Rows from block 5 of a small class-conditioned image diffusion model, named by matrix and row number. Rows with one number belong to one neuron. Each number is 500 + 25 x the weight over its row's rms, rounded and kept within 0 to 999. All counts start at 0. Numbers have three digits each.
After each neuron's rows are labels from the 100 images, of 14976 (inputs lightly noised), where the neuron reaches its highest value: "top examples" is what is common among them. Only what is clearly more common there than usual is listed. The data: retinal OCT scans (Kermany 2017). In brackets: how many of the 100, against the usual share in percent.
# fc1: MLP up (model.blocks.5.mlp.fc1.weight, 384x192), inputs 128-191
# fc2: MLP down (model.blocks.5.mlp.fc2.weight, 192x384, transposed), outputs 128-191

fc1.326:475489498465488487512516473520437489513468537487482504438480486520489485505530512465507498467478530497497471481472513530484576499504511485504478536494449509505499497528508480482500561488472538
fc2.326:491525475507484495522496503505503516491455516473468491533508495454490490514504498437550443487521537496500513486518486485504523501489513512486486455517582477477504515520506509511491488455484502
top examples: finding: choroidal neovascularization (65 vs 29.4); finding: diabetic macular edema (29 vs 11.7)

fc1.151:511531514515551455514507508524478493561517548480480522510489496488502474485514494505468521498465494477499492522512540506469497550478482496501569483508505528528531481504509531479452488501490517
fc2.151:512517457522508513501510492495484457486490511506482503491506532541525447480540520511562450476501531512523530484510516510520468510530492479554477528489477511492475470517508518472505498468490502
top examples: finding: choroidal neovascularization (66 vs 29.4)

fc1.119:507526537505510525510496528477508490475482553497482512498505457485532453503485526489428541501452491460495502515530516501478530513525519491492497514500511520488469495485505477502485513493525549
fc2.119:476551486502465518492496494488503494491493524485491512495525510503491521495513486520489444492501493511503509539489540468494460512497533511478505474489502535516521467470466540499501538505445501
top examples: finding: choroidal neovascularization (67 vs 29.4)

fc1.12:488510494492526531506486480509506479518523506473515479517489515539500468555505512483498543528495500542479500507521521512514478485474516473471505495508533512512495458505505499506505511480483510
fc2.12:540546474524531475494524502535509502496462490488498475495506491430493540405497512532476501519511482461473496513476477473499510488511433491513509522501532488527485472501511497522484495497529499
top examples: finding: choroidal neovascularization (59 vs 29.4); finding: diabetic macular edema (31 vs 11.7)

fc1.178:526486521485529498501494465539496543511511467510485447494515501517489473496498494509532457514487504523500478552482527498497477500494531531512473521504466467509553464550475468517541505508539532
fc2.178:461483522480494487509509526478491499532493442479503490551482530521535525503502540504491539530461505517504475550551539498513496487492480519496453540473525558464518484525507478501523481495476535
top examples: finding: choroidal neovascularization (76 vs 29.4)

fc1.152:517501529528451514499494483525476480475487529482466498494491477503519524490476505477480483506528511519528473450479468472497482507512542521537477483508486535480520499483502474499454515489480465
fc2.152:503508516515454508520505453529502496508504500497511511534519533516499550450484514516493516502509492461515495553495496483521559521499517517512484504495538457475502492469513488515569506485474476
top examples: finding: diabetic macular edema (33 vs 11.7)

fc1.141:468457501509517509516528522486498496481498562560504487494503522492479541506453493526491513501471521485475507432473486501450506509500478531472505533498498507509521527465519494518496494483532450
fc2.141:454416523492493482493502488470486509526498471553522509475484499508483520496501518462486481535484473475510500464517462498528450500500472463512543562518517487521517494483492484487520508474474481
top examples: finding: choroidal neovascularization (71 vs 29.4)

fc1.256:491488489491472525501524471527525496498480535509491516479504514520463532479491520491588519522457511454482492479533543485483570489541521462509504511487519500531512506471505517505490520510551524
fc2.256:528492471481531536493470535540466509505524457502476508514521518513557518529472494524492517500507500504509462481518548497493501458513523526509470537493481542581522478496522512503504471504529478
top examples: finding: choroidal neovascularization (64 vs 29.4)

fc1.274:490487516503499515533505492527485489513491506474477487464490507514438500466454452478481477502475487486495500452554521496526528509494514505488473492513480529502497442491499490522451522508492536
fc2.274:494476513488474537524491488516513457510522516455495524488481468452491534497466472476509471535529472509455514503466474510505485449500508514488514479530475538483457532504492513472496496511482512
top examples: finding: choroidal neovascularization (69 vs 29.4)

fc1.116:525535487480502463451508515520466471495524502519479500490496527511501500512489508452467486497451520538502452509486493552526470517460508476497519513472505544473526526470510507520454474512460540
fc2.116:521499508514500496478477524507444502478532474526525477526481548492489512529500472487520514446511473453501524507521470520494482507527466496524512512507498454523506539533510525530518504509497534
top examples: finding: diabetic macular edema (34 vs 11.7)

fc1.198:434478489496502518503507490532500511501547484481462518476490528522512468458503508552479507463499491493519476491520481511511523480503464489543478485475493462519453486497489534471480507501487482
fc2.198:527481503516521481539517515519485456506496535511518481503520476540489524499504494513481517496504478485538504500477504516505485511527457451482461469534517546506472520500498552510490522519447480
top examples: finding: diabetic macular edema (56 vs 11.7)

fc1.334:560469509506488499499453514490507479514503542489509506513492488498522492487446484494543497514521521487499462504488541492522530522502499444487536460524506448469460503503475456483505540534488528
fc2.334:532525480506493503477539533516507509486492488500538511508502478486521486489495516500512528476510426536476446504517547461512483495515497462464528468457498499510483488461494515507529548534470475
top examples: finding: diabetic macular edema (32 vs 11.7)

fc1.148:490498495490487470488499521505568496510500494490508499463468515526529488471471493535499490497509516489469591496505554490491457481497509466498510440488527491516511506482496502545505499487502489
fc2.148:472526487495504515502505540509450497529520524510491492547513487501498480485489488476511512468506477481473579501521497471495477495526538487512499471490511513530511507509514494459499464467522483
top examples: finding: normal (78 vs 51.6)

fc1.208:508516541505472528462494530496489489495516511483508530519482494518506523513453493492517521497515511564484502491512493509493512499494518524533486528511521514513443479479445516498491546499536512
fc2.208:482496535511484489509466528475521533463510480515487458509491512519530545521475501452511525515493478458502497503495484479483543507463463525499490526532514512483519502507488522492496451476509480
top examples: finding: diabetic macular edema (57 vs 11.7)

fc1.219:537507499450484477538501517499465474541485500499480503497515476524484485536514475535497553485534508485522503474491475498513465518502439518490505528458512489492505505473482459454451544474457541
fc2.219:464512501591494482493545517458503511502498487486482485433500481472517453490521515501486508500492505508497514521499471452474511515479476469468499496494483491490490466521507480517510502502486529
top examples: finding: diabetic macular edema (30 vs 11.7)

fc1.305:493484447501496523519519502487485525500490582508502534510486511492499555505491482500469493507531496533467510462470470510504497495493506478485540508498501485492453519486493472514485505498497507
fc2.305:501492510476532522504524521474509484514493541503507495499526513506574497532491498508500483495515523470469491494541505532526475523508540505480455533486482503512433493437516560467507517502482520
top examples: finding: choroidal neovascularization (80 vs 29.4)

fc1.101:506512509484503495506460483508492524476529532542543477509512522528493457516515494519476493496465532500526514485502476518469496516516497532539574524489481463482480500522503505497532522505487501
fc2.101:478479462479499485494528493463514500525451489526548501486459502529464473500471489513499490507520488450484516523503476476482506555469472471507511510527497467457480478459487434520486510495524463
top examples: finding: diabetic macular edema (53 vs 11.7)

fc1.294:501460508500466509542490497474492472528517512497510519517509503485513519473489468505503472482521464468453507518478529534522502515502511520476494505497513474542555514508494496490492507495505532
fc2.294:489478542518472487526515451489489478502484504525508492498453528498549501518482506499512482501515550506539518510504555551499481532490485486510509506459514492531538494526475533442504544505528472
top examples: finding: normal (80 vs 51.6)

fc1.222:516478463480513520534518488531518535505497485521486491509472540480471502401488506503456481487536520518501516508533516496478505511506500502501520484495530482513457428529535465514518512508480502
fc2.222:517507504487520496502514509456500515510527506525475528497476506510550540504482458506518485493533518466484504494539501513506473509438519522476482502487466535506514497480526527514548497504512517
top examples: finding: choroidal neovascularization (67 vs 29.4)

fc1.85:511475523494510479523523502489516512528493524477517476448498469522523514497509468506436506528490481529486515517534483448518474479479530518515519514522540456503506485492452477467503506489487472
fc2.85:528504489564462485535495483506472486502490494507507506478460512504502497498488534529502498474556480485465506515466518469500457496479538490509504546449486542466443515523519505510509533457515525
top examples: finding: diabetic macular edema (32 vs 11.7)

fc1.154:487531430496494479437478526493502530490509527501515521472502486515505568494533517494513555484526486571495519533445545464525491474517495518473491560507489471475504487516493520483499483469511469
fc2.154:478492373496483499444508531495516466534488488494502492539500496504500547481496542530517526492497517480506519500546531480503482473518464502507482555506509518465476528508482495504501482464557482
top examples: finding: normal (78 vs 51.6)

fc1.134:489532465495557502487536524487497474468474506445484507510486530515521479468482437513488496472499502517500531469493451530506491529551456502467502510473541441532511523519507510491526497539489503
fc2.134:508498508499522502511509499505528530489519516495507507506487482541494515478491450475525544513495532509488536527519471534515524495495487463555529527517494543493471485515512489443505492456484518
top examples: finding: diabetic macular edema (46 vs 11.7)

fc1.39:549424511569498493507468496494511517479500505499514505466503513451518516507503544467491486523509495463523523495484454501498498494496521518523478542508509475472484509492499486466508489519512516
fc2.39:528463472539504529475522509495482465486502504475502506492467479498504473505511485472515507477529508499551481521463477461513485501520497495484486494508493472510495505487512478489527513493522518
top examples: finding: diabetic macular edema (47 vs 11.7)

fc1.80:527522485502517501500476480512530511512496493490515491510494496526463555481527465489509514527527514505548494526489480521574538497496497498549446487505505497511454522519482503511522505511490455
fc2.80:519559503495461498494526487481501488540507486523518503467502473499509534463509501496504475512514503554537487511518520489516493500498513484504492488500538503508451493540452514475504497516509534
top examples: finding: choroidal neovascularization (61 vs 29.4)

fc1.61:483501492520548509520499557506485564523480505496509484522470526498479458510530481503495547496530477465522499500511505466473482516498488476477499503507513510526507504448512469481487523507470529
fc2.61:480488493501517518531484508535496505491482502507442469520542510506504429481531512468514493456485538502535497510504536512507487478503493514495468510484522463525530498510522496509539517527483513
top examples: finding: diabetic macular edema (45 vs 11.7)

fc1.82:536510493485480507519497502443517498523511502523495431477477513479502462497493490500508472506488527504499490480458534536514493529553505505487509530480489543483500514521502489461538493478478501
fc2.82:489507473503495466472498534501453539535451503503513463442471502518488499457501479545493484476502572446530517493523498488520455465511484501530522481534510490495507472495490526516487503545538505
top examples: finding: diabetic macular edema (49 vs 11.7)

fc1.159:493489508505456503505481507491498494496500441489469503494500539541469506486532479515538531548491525544497500431490543496455464503476524518510540502496482468481547512495513517503495487502474468
fc2.159:463488471535483489482481509498489479513490523497486517503510512509465499474539485470491439500500488471500465525471508487506508499518515502487490505492519535495490476465440500509540496465465456
top examples: finding: diabetic macular edema (34 vs 11.7)

fc1.64:489535515476547486503495485485498500493540530482510461474512520473470502498479505541515462513533513509500495489529489518478479493513493486494516512500537461481513505502512482523481464515474460
fc2.64:469469495450497502500515495502535493534495469483496540537498512548501532517489528429508510493490493513499531499476478528485473508502473514471499510489475506482548506503488491482539477514501479
top examples: finding: diabetic macular edema (52 vs 11.7)

fc1.293:482472480506478467500533463515514494476524460516512492501481503532507481508476474492468518480481480500464488527556529479496492526520495548508518498489518486512494416510516486485575526469506493
fc2.293:532493493523531489473536494512536500466497481491460479521501505503475510533488488455503544499513499488429528488540461514536535493515490461460537504502467506486500499466484482534544483501470550
top examples: finding: choroidal neovascularization (80 vs 29.4)

fc1.97:511509490472509486499490502485508477544490493482548517536502488435476470552509515499478508471501521490504509521511523480511489541515486481505469460484488471471538524482447514497430517456503500
fc2.97:518489500508525530465487515497445498513524491466532506501511493478473492485535526456482560513477524493476430486544485517509478508487486520484474489580496496568561479472526523481527440544476485
top examples: finding: diabetic macular edema (34 vs 11.7)

fc1.323:503532493514494492517518464479491481477490450513466518480492471498535496510512526466512452502486502540509482485467513512506510506488513473524514517528483515529517510473491464512491512514493492
fc2.323:493475515539491536511484455467501487519465484475457473498506530507518493482482468496427499545488441472526498485511481529495508494511509545481510503527470493522510515498537487492522526488518485
top examples: finding: diabetic macular edema (39 vs 11.7)

fc1.135:506525473531481497508490472510492477466501509479517508520443512523542468469496497484527522484465505499537482564505471480506518515524508505485507508493483516514475494483511498482502507482547468
fc2.135:508468512511459505502499489488486494477474522482489488491546542533506519475518497504472509486443531478478511459487528517479497485455506520477491476513481474519535495542517488494496506533520488
top examples: finding: choroidal neovascularization (63 vs 29.4); finding: diabetic macular edema (35 vs 11.7)

fc1.296:554474505535537484497520498495501491555498530496460524500495484507470505528454527495482511460527469469505492524503526479520514508530544549507480494513462509497515514502497489509513537474507486
fc2.296:523479498492512479525487484492502544518537509526481496506523467511501506525485550497521524498546494523463477483516476493550471485485542436506480487490510536503483511495505482486507451511462500
top examples: finding: diabetic macular edema (55 vs 11.7)

fc1.376:464516481507502504515515483456442475458508484494482535513537459510534474463484501527553531535475510511496483509520466503466510530481487462495465483492531533475494481487505509462510483489489463
fc2.376:491525483508539507523498495489541472505470520505513508504507512466486487480507498462498492555496506475524485484484516495504482501526496464512534498492480502519456497533534500450501476507524548
top examples: finding: diabetic macular edema (66 vs 11.7)

fc1.35:488502500497520517526526491485506509528504519515487518494486521549467466506528484513467504527462512539503510519480518497478486492481519494471521508500519534460467479527502490515488507529539459
fc2.35:518543499524520526552525465474508470471535478538496469488485532507470467539536493464508535481497495471493490484492508494524501486471504523520516485506543467516506551495492463487480537525509450
top examples: finding: diabetic macular edema (36 vs 11.7)

fc1.331:508518486496521475490540503514488516525523502504501491514466499504460488511522500466526500512481513510506517519496499486538499489526501507512484508488517530473503465497480524543510562491531539
fc2.331:538479523504486469508496549548536496509536507480519513476487478524516525516482506534547496466475492537522501469508492503474478524476496501503464532490514499500520531485513549411466534494497527
top examples: finding: diabetic macular edema (36 vs 11.7)

fc1.352:503499515497516497528490465494500484471496487474506513470524536513495522530456511482520467492497479490457496522522571500496512552517522522505462546478505465539541487500482503483494503476454522
fc2.352:497508537520535437541495460485527455500529529492535457484511490484508469478464468492517476504504500562507516509471521489537502475511498512474482517503497524518525506439487471525539484512488507
top examples: finding: diabetic macular edema (29 vs 11.7)

fc1.60:499480508484444516518487510504479512493509453508502526477490474496502440514502490501499511506456487564485479501515506492512525505533536518490479482504512517502510503518494480502493505492529483
fc2.60:513500485462500485496496485463503479482518501488501452488514505459485515463469484538552437489498479504505495514498493500517516528485497507485538529524477436494533474481508530496447522562518515
top examples: finding: choroidal neovascularization (74 vs 29.4)

fc1.313:502501465512509490545457465515495488504510522494510479493479513548505471472509460510496466497504485497516499530488514546498498484508451487469496492490521505522457506474515553495516478467492451
fc2.313:484503532481508493487509468536508456481529535471428533515451474536494448483472486560488510518457509500493470497491470501524480506475465465492488492503499468504467486504508528536472497510487496
top examples: finding: diabetic macular edema (40 vs 11.7)

fc1.235:505546543473491487450491464459497499467514527532465469506513486533520503485524480474514512473509506484449474507489494496504470500483518496469508476495495506556536548498455515498504491507497524
fc2.235:496508517451511492456506509522521460543522477535482504496510474462500531466495472531493491498489490490472475479541509481497504487492487502456494444492508489551504514490468531551492500500487520
top examples: finding: normal (79 vs 51.6)

fc1.247:500471454472509482477475512499496482486469490507488500475521511513510455486494475488510529508508550488551468497499486504503443536446500531500496511489503512495492503475479462484504489484456504
fc2.247:490461498489503481500491529456479501488493526510506518483514470533499536469525509507502498482516541518540490494484479476484497524517499486503476520475542511538446471510496510503519461493476498
top examples: finding: choroidal neovascularization (67 vs 29.4)

fc1.108:530503544558491500477486530504442550500501502472481448471555475513515494517485544555481463467504512473480518507515495497507482499535488477532508553456486475531534484503562492473494522495497469
fc2.108:475477545530494495478576503482535502432492465478504520543458509549505534491509477497490485502543467496488483508526558543510475488518442510471479546525498477518516494511466490553519444495471455
top examples: finding: normal (91 vs 51.6)

fc1.187:507521548525464450454522504491508517428502524472434547478510531566477490522503496520521505511523463512512534504531517489496482433521467481484467490488474501497525500520501477531522481553522480
fc2.187:542524543595520494515537493503483473525516506475415522563469492440511529506486510465518528525494470504472540498477525498504500484510500512487506521563507514509462475493499499465491515475515507
top examples: finding: diabetic macular edema (46 vs 11.7)

fc1.325:518525523508520517504512446508468525522532531479501546495513490459469506507457515506518510477498517516502452458488487498540480480488526431481517503494496531516515505540483471527481521492475519
fc2.325:518500483506488506486477483565496520493500525470501461514471477497472519501468506526472496492528523508510494542499458511478463516439509522490501521513495445513496502507451478503507549464481481
top examples: finding: diabetic macular edema (31 vs 11.7)

fc1.371:527494497478518486503485458552463522463537524522512470505451481520472534483526515503498492486512481502459494485502503497482480467461519495542507528474513523507498447474520499470508524502508460
fc2.371:517480482461503512453514485510524522481435494515475501468526534497467494495493516532487513473505504464444510497479462515538521480493519514537515515514485437538483540514536494517510559511509469
top examples: finding: diabetic macular edema (86 vs 11.7)

fc1.92:485507495508534512512475529462486527478502438473515495502472537514455522520486429485493537473508454480483509554444526474527523539522506488526552488498509518482519505495466480502491489506482492
fc2.92:502491543532501506506492528528507497513525527493510553515550486492487514469487461514504461464499554527483501499528521482498501521536508498489524486490516468487549451508494486513485497508448482
top examples: finding: normal (90 vs 51.6)

fc1.311:505486479490495498506518527477513539529522503485525520493478500512496451483550457490498533539458486477504485515498455508471507540541503508534462481500523484530525493475524467506510508522566491
fc2.311:484487498461513504495488512508537480508449484494520510514483485436461501522477484500481502537470494513520493549505483515485480546528485482489516522491492495566495512461535491482487503513550494
top examples: finding: choroidal neovascularization (73 vs 29.4)

fc1.366:515519557539497479522502479478521503503457487506530493535475476522506489498471526502482483475466493504479473489488522502482506474495482488484463509499518469482485425507459486501483496519493486
fc2.366:530511490518483477528495477514489476467566517533558555510504500532495507487509527502462501505464452505523504491463485464509488480477485495511484506520487491515558533507505503461463487480512514
top examples: finding: diabetic macular edema (45 vs 11.7)

fc1.252:488510442517526519489525468517479508491468519512502474481512530481478497537486516467484491529501480509475475490461506539511496459500510497493483532496506495532501494519514473527498504519508458
fc2.252:543487464518487499496495506514502537495545485525535489535501531486485477497509481524511470585518527499506471498524477570525479462496500523508521527544479491525483534493501494493506494497530495
top examples: finding: normal (85 vs 51.6)

fc1.283:542548497514504488516463513513536488523489529470480471533502466492504536470532527472459502486485463540497466487559509521470520505474512509539526492504489487526529487480491488462518526492491524
fc2.283:524519481503518504512494494509467494494520499496509516508530478496522503484456476536541499462524511520496501487495454524464436526518485505509544477486469521515507514520454530482503534504520515
top examples: finding: diabetic macular edema (41 vs 11.7)

fc1.383:506495499479511483490480495502517540510490489507491504496522506493494505514506556511482490496489516466487490508477505513415525513482512486507465514495523474515507486473472494518519504497488496
fc2.383:492482522472450475502477488521501467502516531504504478471500506481536537481520548485498461461525502494514500539541519490524501531490538518507483474496498560490530493534467547456502489505501552
top examples: finding: choroidal neovascularization (73 vs 29.4)

fc1.22:539533485444496512458516513512530541508510529497434521566500481470494509502512511474495472486479509514482504495522470527469480514504502521518538450412478512502525506491540467535506468458478501
fc2.22:516538486596512515471470509509496515530451492547496527505547491510493480495496504483503497488527515494498511499485493504502483477442478497548542513558493482517528500499560501548512483507511494
top examples: finding: diabetic macular edema (44 vs 11.7)

fc1.255:466527505547531477535499513512472470511526467503495450481468505483476500495473525548499468496509516463494496503536511522514523486509468481519536468469535505496482464481485542470495527524504471
fc2.255:475524492515530507518516521499516479505492537489471475501488496572511484485514483503523551463511501516460479507509498503482500476529496517524534553483520494500478456517488549484507478523508511
top examples: finding: diabetic macular edema (53 vs 11.7)

fc1.57:507449467534553498530553544502503446496505495489540492483504510456486481507505502460510505505506543462539489501540523520467469521523464504525502510501494520493517471461513478505487457528530479
fc2.57:492503526436497493533535476504510494495491527524491518511498486492492441468501490528485507506535511480541465486520498494549474473479509489483511508480494536503490537504518489530490487477512512
top examples: finding: choroidal neovascularization (71 vs 29.4)

fc1.196:493551494507519460510491475496468483519529527436483482538534499470525473491491467510478503497533528562479504592491482519494477453497510502508497506500483501490494488570505493541511508471448476
fc2.196:557502564499509496511498482509485526510497469484479490536475524489514469504503506515532479510480502505516464485473512518467523492475472537501449484564496493571520492503504510530522437527496466
top examples: finding: diabetic macular edema (30 vs 11.7)

fc1.102:536502483499523497478524506530491495552514527532485480477503515495483465489512470489506526537498489505529480499520526531489516574526484487482519510505509551512509478507567504518430488515497551
fc2.102:460500545467516522463503499495463499462499509517478541506537540542508493530535488483473516451524521514539519495510502440500499485530470509545487508488520512537505505515534513520514498482512506
top examples: finding: choroidal neovascularization (77 vs 29.4)

fc1.6:519492501514481508540501504524437513529488498481504512477491492499488485529511506437518494513496460457516480529524466535513538507520537522500503486515411502507480497492531486458475507509536502
fc2.6:482487487469458524580467491478523457461456491493450500530521524502487502528535505480516483488514494486525501527511468484485501457498514523477520524511482502498480505491506542496473474479504489
top examples: finding: diabetic macular edema (53 vs 11.7)

fc1.218:500458489475490545509466525510533497480459502484481481504512495533502477495533472495521494478473468486465495511488489514501547503495465556489489538501490474474511475485517508432518503464494504
fc2.218:519432522488494520459555491497441466492536494443490484473454498474501503510490522476477524461507487511520510508551535495487480500511471492473497501507499485494521481497489505581512504443483470
top examples: finding: normal (84 vs 51.6)

fc1.203:474482490496465498513487510480469487442486487534530513463517511517506516460534475509483525564496524495445497472519489487473522528481513499457502527514500522509514406487539546472511477481479489
fc2.203:483499495518507511470514472524443528484528480525552539516491488500497519493478497488536523508518445480493482505480495522529475515523518506492547576512503495509516555534529495508538506513476473
top examples: finding: choroidal neovascularization (84 vs 29.4)

fc1.228:483474520523495491494484490510493522481470494536517494501490496496501487485484499467460501496491507507529513531454476538483513509516503515519555514517507454522546520483481507481522500494526497
fc2.228:498507524493485452484507507496504508520538530514477518522490459475517474528537509496554500467478483516470533509504482501485505514465478507506521506487493486503510491489491485537529508518454511
top examples: finding: diabetic macular edema (46 vs 11.7)

fc1.244:505563527520505485472505499465487473501558495496479520509529480524466529527508467480488491515519483509505472490478489497481545445475545511567521496519488514512518507525516505467536456540534513
fc2.244:489521519499524502494491523483515487556507513453466479499480490528428472506526516528529486507508458457469482506549456493516480489473500507527494476500459475543525485505532510536485495496501501
top examples: finding: diabetic macular edema (43 vs 11.7)

fc1.363:481520440492520516499512497489461471475482541484491537508537503519501483436468473526524529497497550472468512495507493525444484540506477467477522504481514482474503504519498493524492502480521528
fc2.363:533533498538483491487533468485445511460550510468486471489507449497509506477506488522469473453492521508478479501508471517539548458459488524567510513487450509537502513540483508502500520501496521
top examples: finding: choroidal neovascularization (61 vs 29.4); finding: diabetic macular edema (28 vs 11.7)

fc1.118:502494512507496475488504515498471466496518487497491512507505518499512552519492490509519495530526496509448496557465472508493503509504512483462524475499464449494488508548521460509446458494467537
fc2.118:494547462488537550509476528501523534533486469480481475514497490493458479498525501463491509505484495526509494561499517498483559510514536512483472479496498517484510487548512503514441501516519477
top examples: finding: diabetic macular edema (33 vs 11.7)

fc1.46:485517527511512498433464513495478460503523499522496489505460507503489474560477496473511478498521482492491496492512486536489468496502524497475490419483493499490538519461493489492499495501489460
fc2.46:526551535505489493500527518469470486514440492507522521513481524491512513511514471469524501481505486500534537503501457459476515503470476532467500517461503501461515454544501508473506489480517494
top examples: finding: diabetic macular edema (55 vs 11.7)

fc1.123:530456514502527528518492491510485511507510514484492527517503506504486503483479500532567543520504472495530477490526454495500489504494518527462475483498485523481521487461530492528536480486496519
fc2.123:532524520534489502530519514512488471493495488492464516451497477531466516511522518501511547501460563528493513486512494497478502472533528503507523527553530548512459466482502527507501500512519531
top examples: finding: diabetic macular edema (38 vs 11.7)

fc1.372:471469467501551479501529523494496525496515523528492502520504546475533555499492500523500514507496508493471492519477476501478486472481473498457504520497511485502525553503493456536484522484461567
fc2.372:485530444471523522500477538517470492526470478463513477475514491490486498492503472496494503514497506522503503546506449472479509490478533498491511505532521496521543504537449470477475525485483508
top examples: finding: choroidal neovascularization (84 vs 29.4)

fc1.364:495473491574473493510518496498509522550483512515566572460499519525481533512512474543527489517523516530524508521465510470477513476496496526526521536483497540498495488507488484456502475522492508
fc2.364:503485499575501486492494519523502480468509484532486454492517520493515528504530505497508495515540449495518514512510478492511490496495521518462494582551508486516501502488487496537526460575520528
top examples: finding: normal (90 vs 51.6)

fc1.237:472453533493521501518518481518471464513504526435489498497522501543554529493468495475434494527537514546499502536496493512512493480480482459507464501497469540493504463542546507481559513510498502
fc2.237:497470497476524486569483490532513491503525475505480542502484472542559495511479498497496522457518524506519467470519490454457463472532528504505518470513522454502482509517516517520484502530501479
top examples: finding: choroidal neovascularization (62 vs 29.4); finding: diabetic macular edema (30 vs 11.7)

fc1.0:539504465542501476507463516517508547508541500502501537442582515459511500500485520486494498450512497483497496509499493501510526513559468483509487543446480532458470516509528504479488505486496484
fc2.0:553488472453476489507503505507517462506466517507473491521486507516488453490498523527505510515469461512520499487481465488496501482523519501527473494518488471486453489517536519508487522503481508
top examples: finding: normal (79 vs 51.6)

fc1.171:488515499510449453516526512449503476504523501507542480543469506515525485471479526486497471500500524493516482515527483483512464569507515480557534518517550464484518516515494478476490511493487454
fc2.171:461507522477491517491515500454454486505499481447512503511506500545491480454501487491461505449523532438512523490549530489500494452460478507491418477523461482495508503509506503492527539493517494
top examples: finding: diabetic macular edema (52 vs 11.7)

fc1.348:523482521525487512495481494465518514495493523482571545540514532550488483472514479495482494514462503516537500505533495495521527479538499473509478528477511489512478525510475526491481516506509475
fc2.348:521490483488512480492504560502478525483449474488495503472466443493480484472508519533490485568504494526549490486470454518521504518484509498487525492524503500467484457483486473476496486542489501
top examples: finding: choroidal neovascularization (63 vs 29.4)

fc1.207:524491509496511536472486466528493524493487470506503518495505495501508522491432493498512482478536504506463508530487493493538414516496524553482529492507451459517504468463485527497512513497496513
fc2.207:486501469502494501472498547503499502465500484507513459517517501487518466477512507497541493504498503508519526521519502485508474472492471515519518480487470497532470439507510517517480490493464554
top examples: finding: choroidal neovascularization (71 vs 29.4)

fc1.26:480483500481579508497488499530473495525496509475488504460485538499434492472482474524526457491485456471518504470506524516500501527483506556531490495462515507489468528472475477521472519484458528
fc2.26:535494487501493519482502505495517485498424522480529473500491495433547508505480531459485414479505482518474525536493482482473503523488464514444498473523512501524506463484505517491476479507476483
top examples: finding: diabetic macular edema (33 vs 11.7)

fc1.160:540505461497542500473500519500526466481486534460484533500484504512509509542486462500507487497520511495444502522481480520475469502539502510520502547529452454514491454536488516514484499492509498
fc2.160:474490538526465517493497467505468509521500483506506483519496484481478458503497501546467447505476474503496500495461527495505489496517485440521479499496504447466474511543475503505487460508511489
top examples: finding: diabetic macular edema (49 vs 11.7)

fc1.88:516522476485598495465468492501498511497468552474510502502472529495489497510437511500487495510494504479456507432442481512486461491487510519459493496506482503486505540482480503505485466495519488
fc2.88:491481472468469489475540468493462515484519518441512532500506516488496498537510509500492466530505511503462493449553496482527440497521477475484517532493512462484496489448501478509507463506478467
top examples: finding: choroidal neovascularization (67 vs 29.4)

fc1.277:478495560481492519510512539488501514506493468493483521511496495552533533528491513489488494495449504497511542546521499513489536504511499545476471538494542488448490524467546530493528483491471507
fc2.277:471512534472514475463550492504537505487529509493498449529475507483507495491510489496513502488474507508472522517505483513501475526537541513488484529474495503452487479488537495539473530517500523
top examples: finding: diabetic macular edema (45 vs 11.7)

fc1.147:513513534508569459497521542499487507508447480473461479499487529523550527459497498505482493493560530452476517485497481520503490527520488530515539503491515516480475543471507467512506481495468480
fc2.147:509467499499573503501500505491479469493483512496504511520527552475558501442490511508479448457511470521497504532478508499515537505478461489468515465493485477497534498518531473507466491511483504
top examples: finding: diabetic macular edema (29 vs 11.7)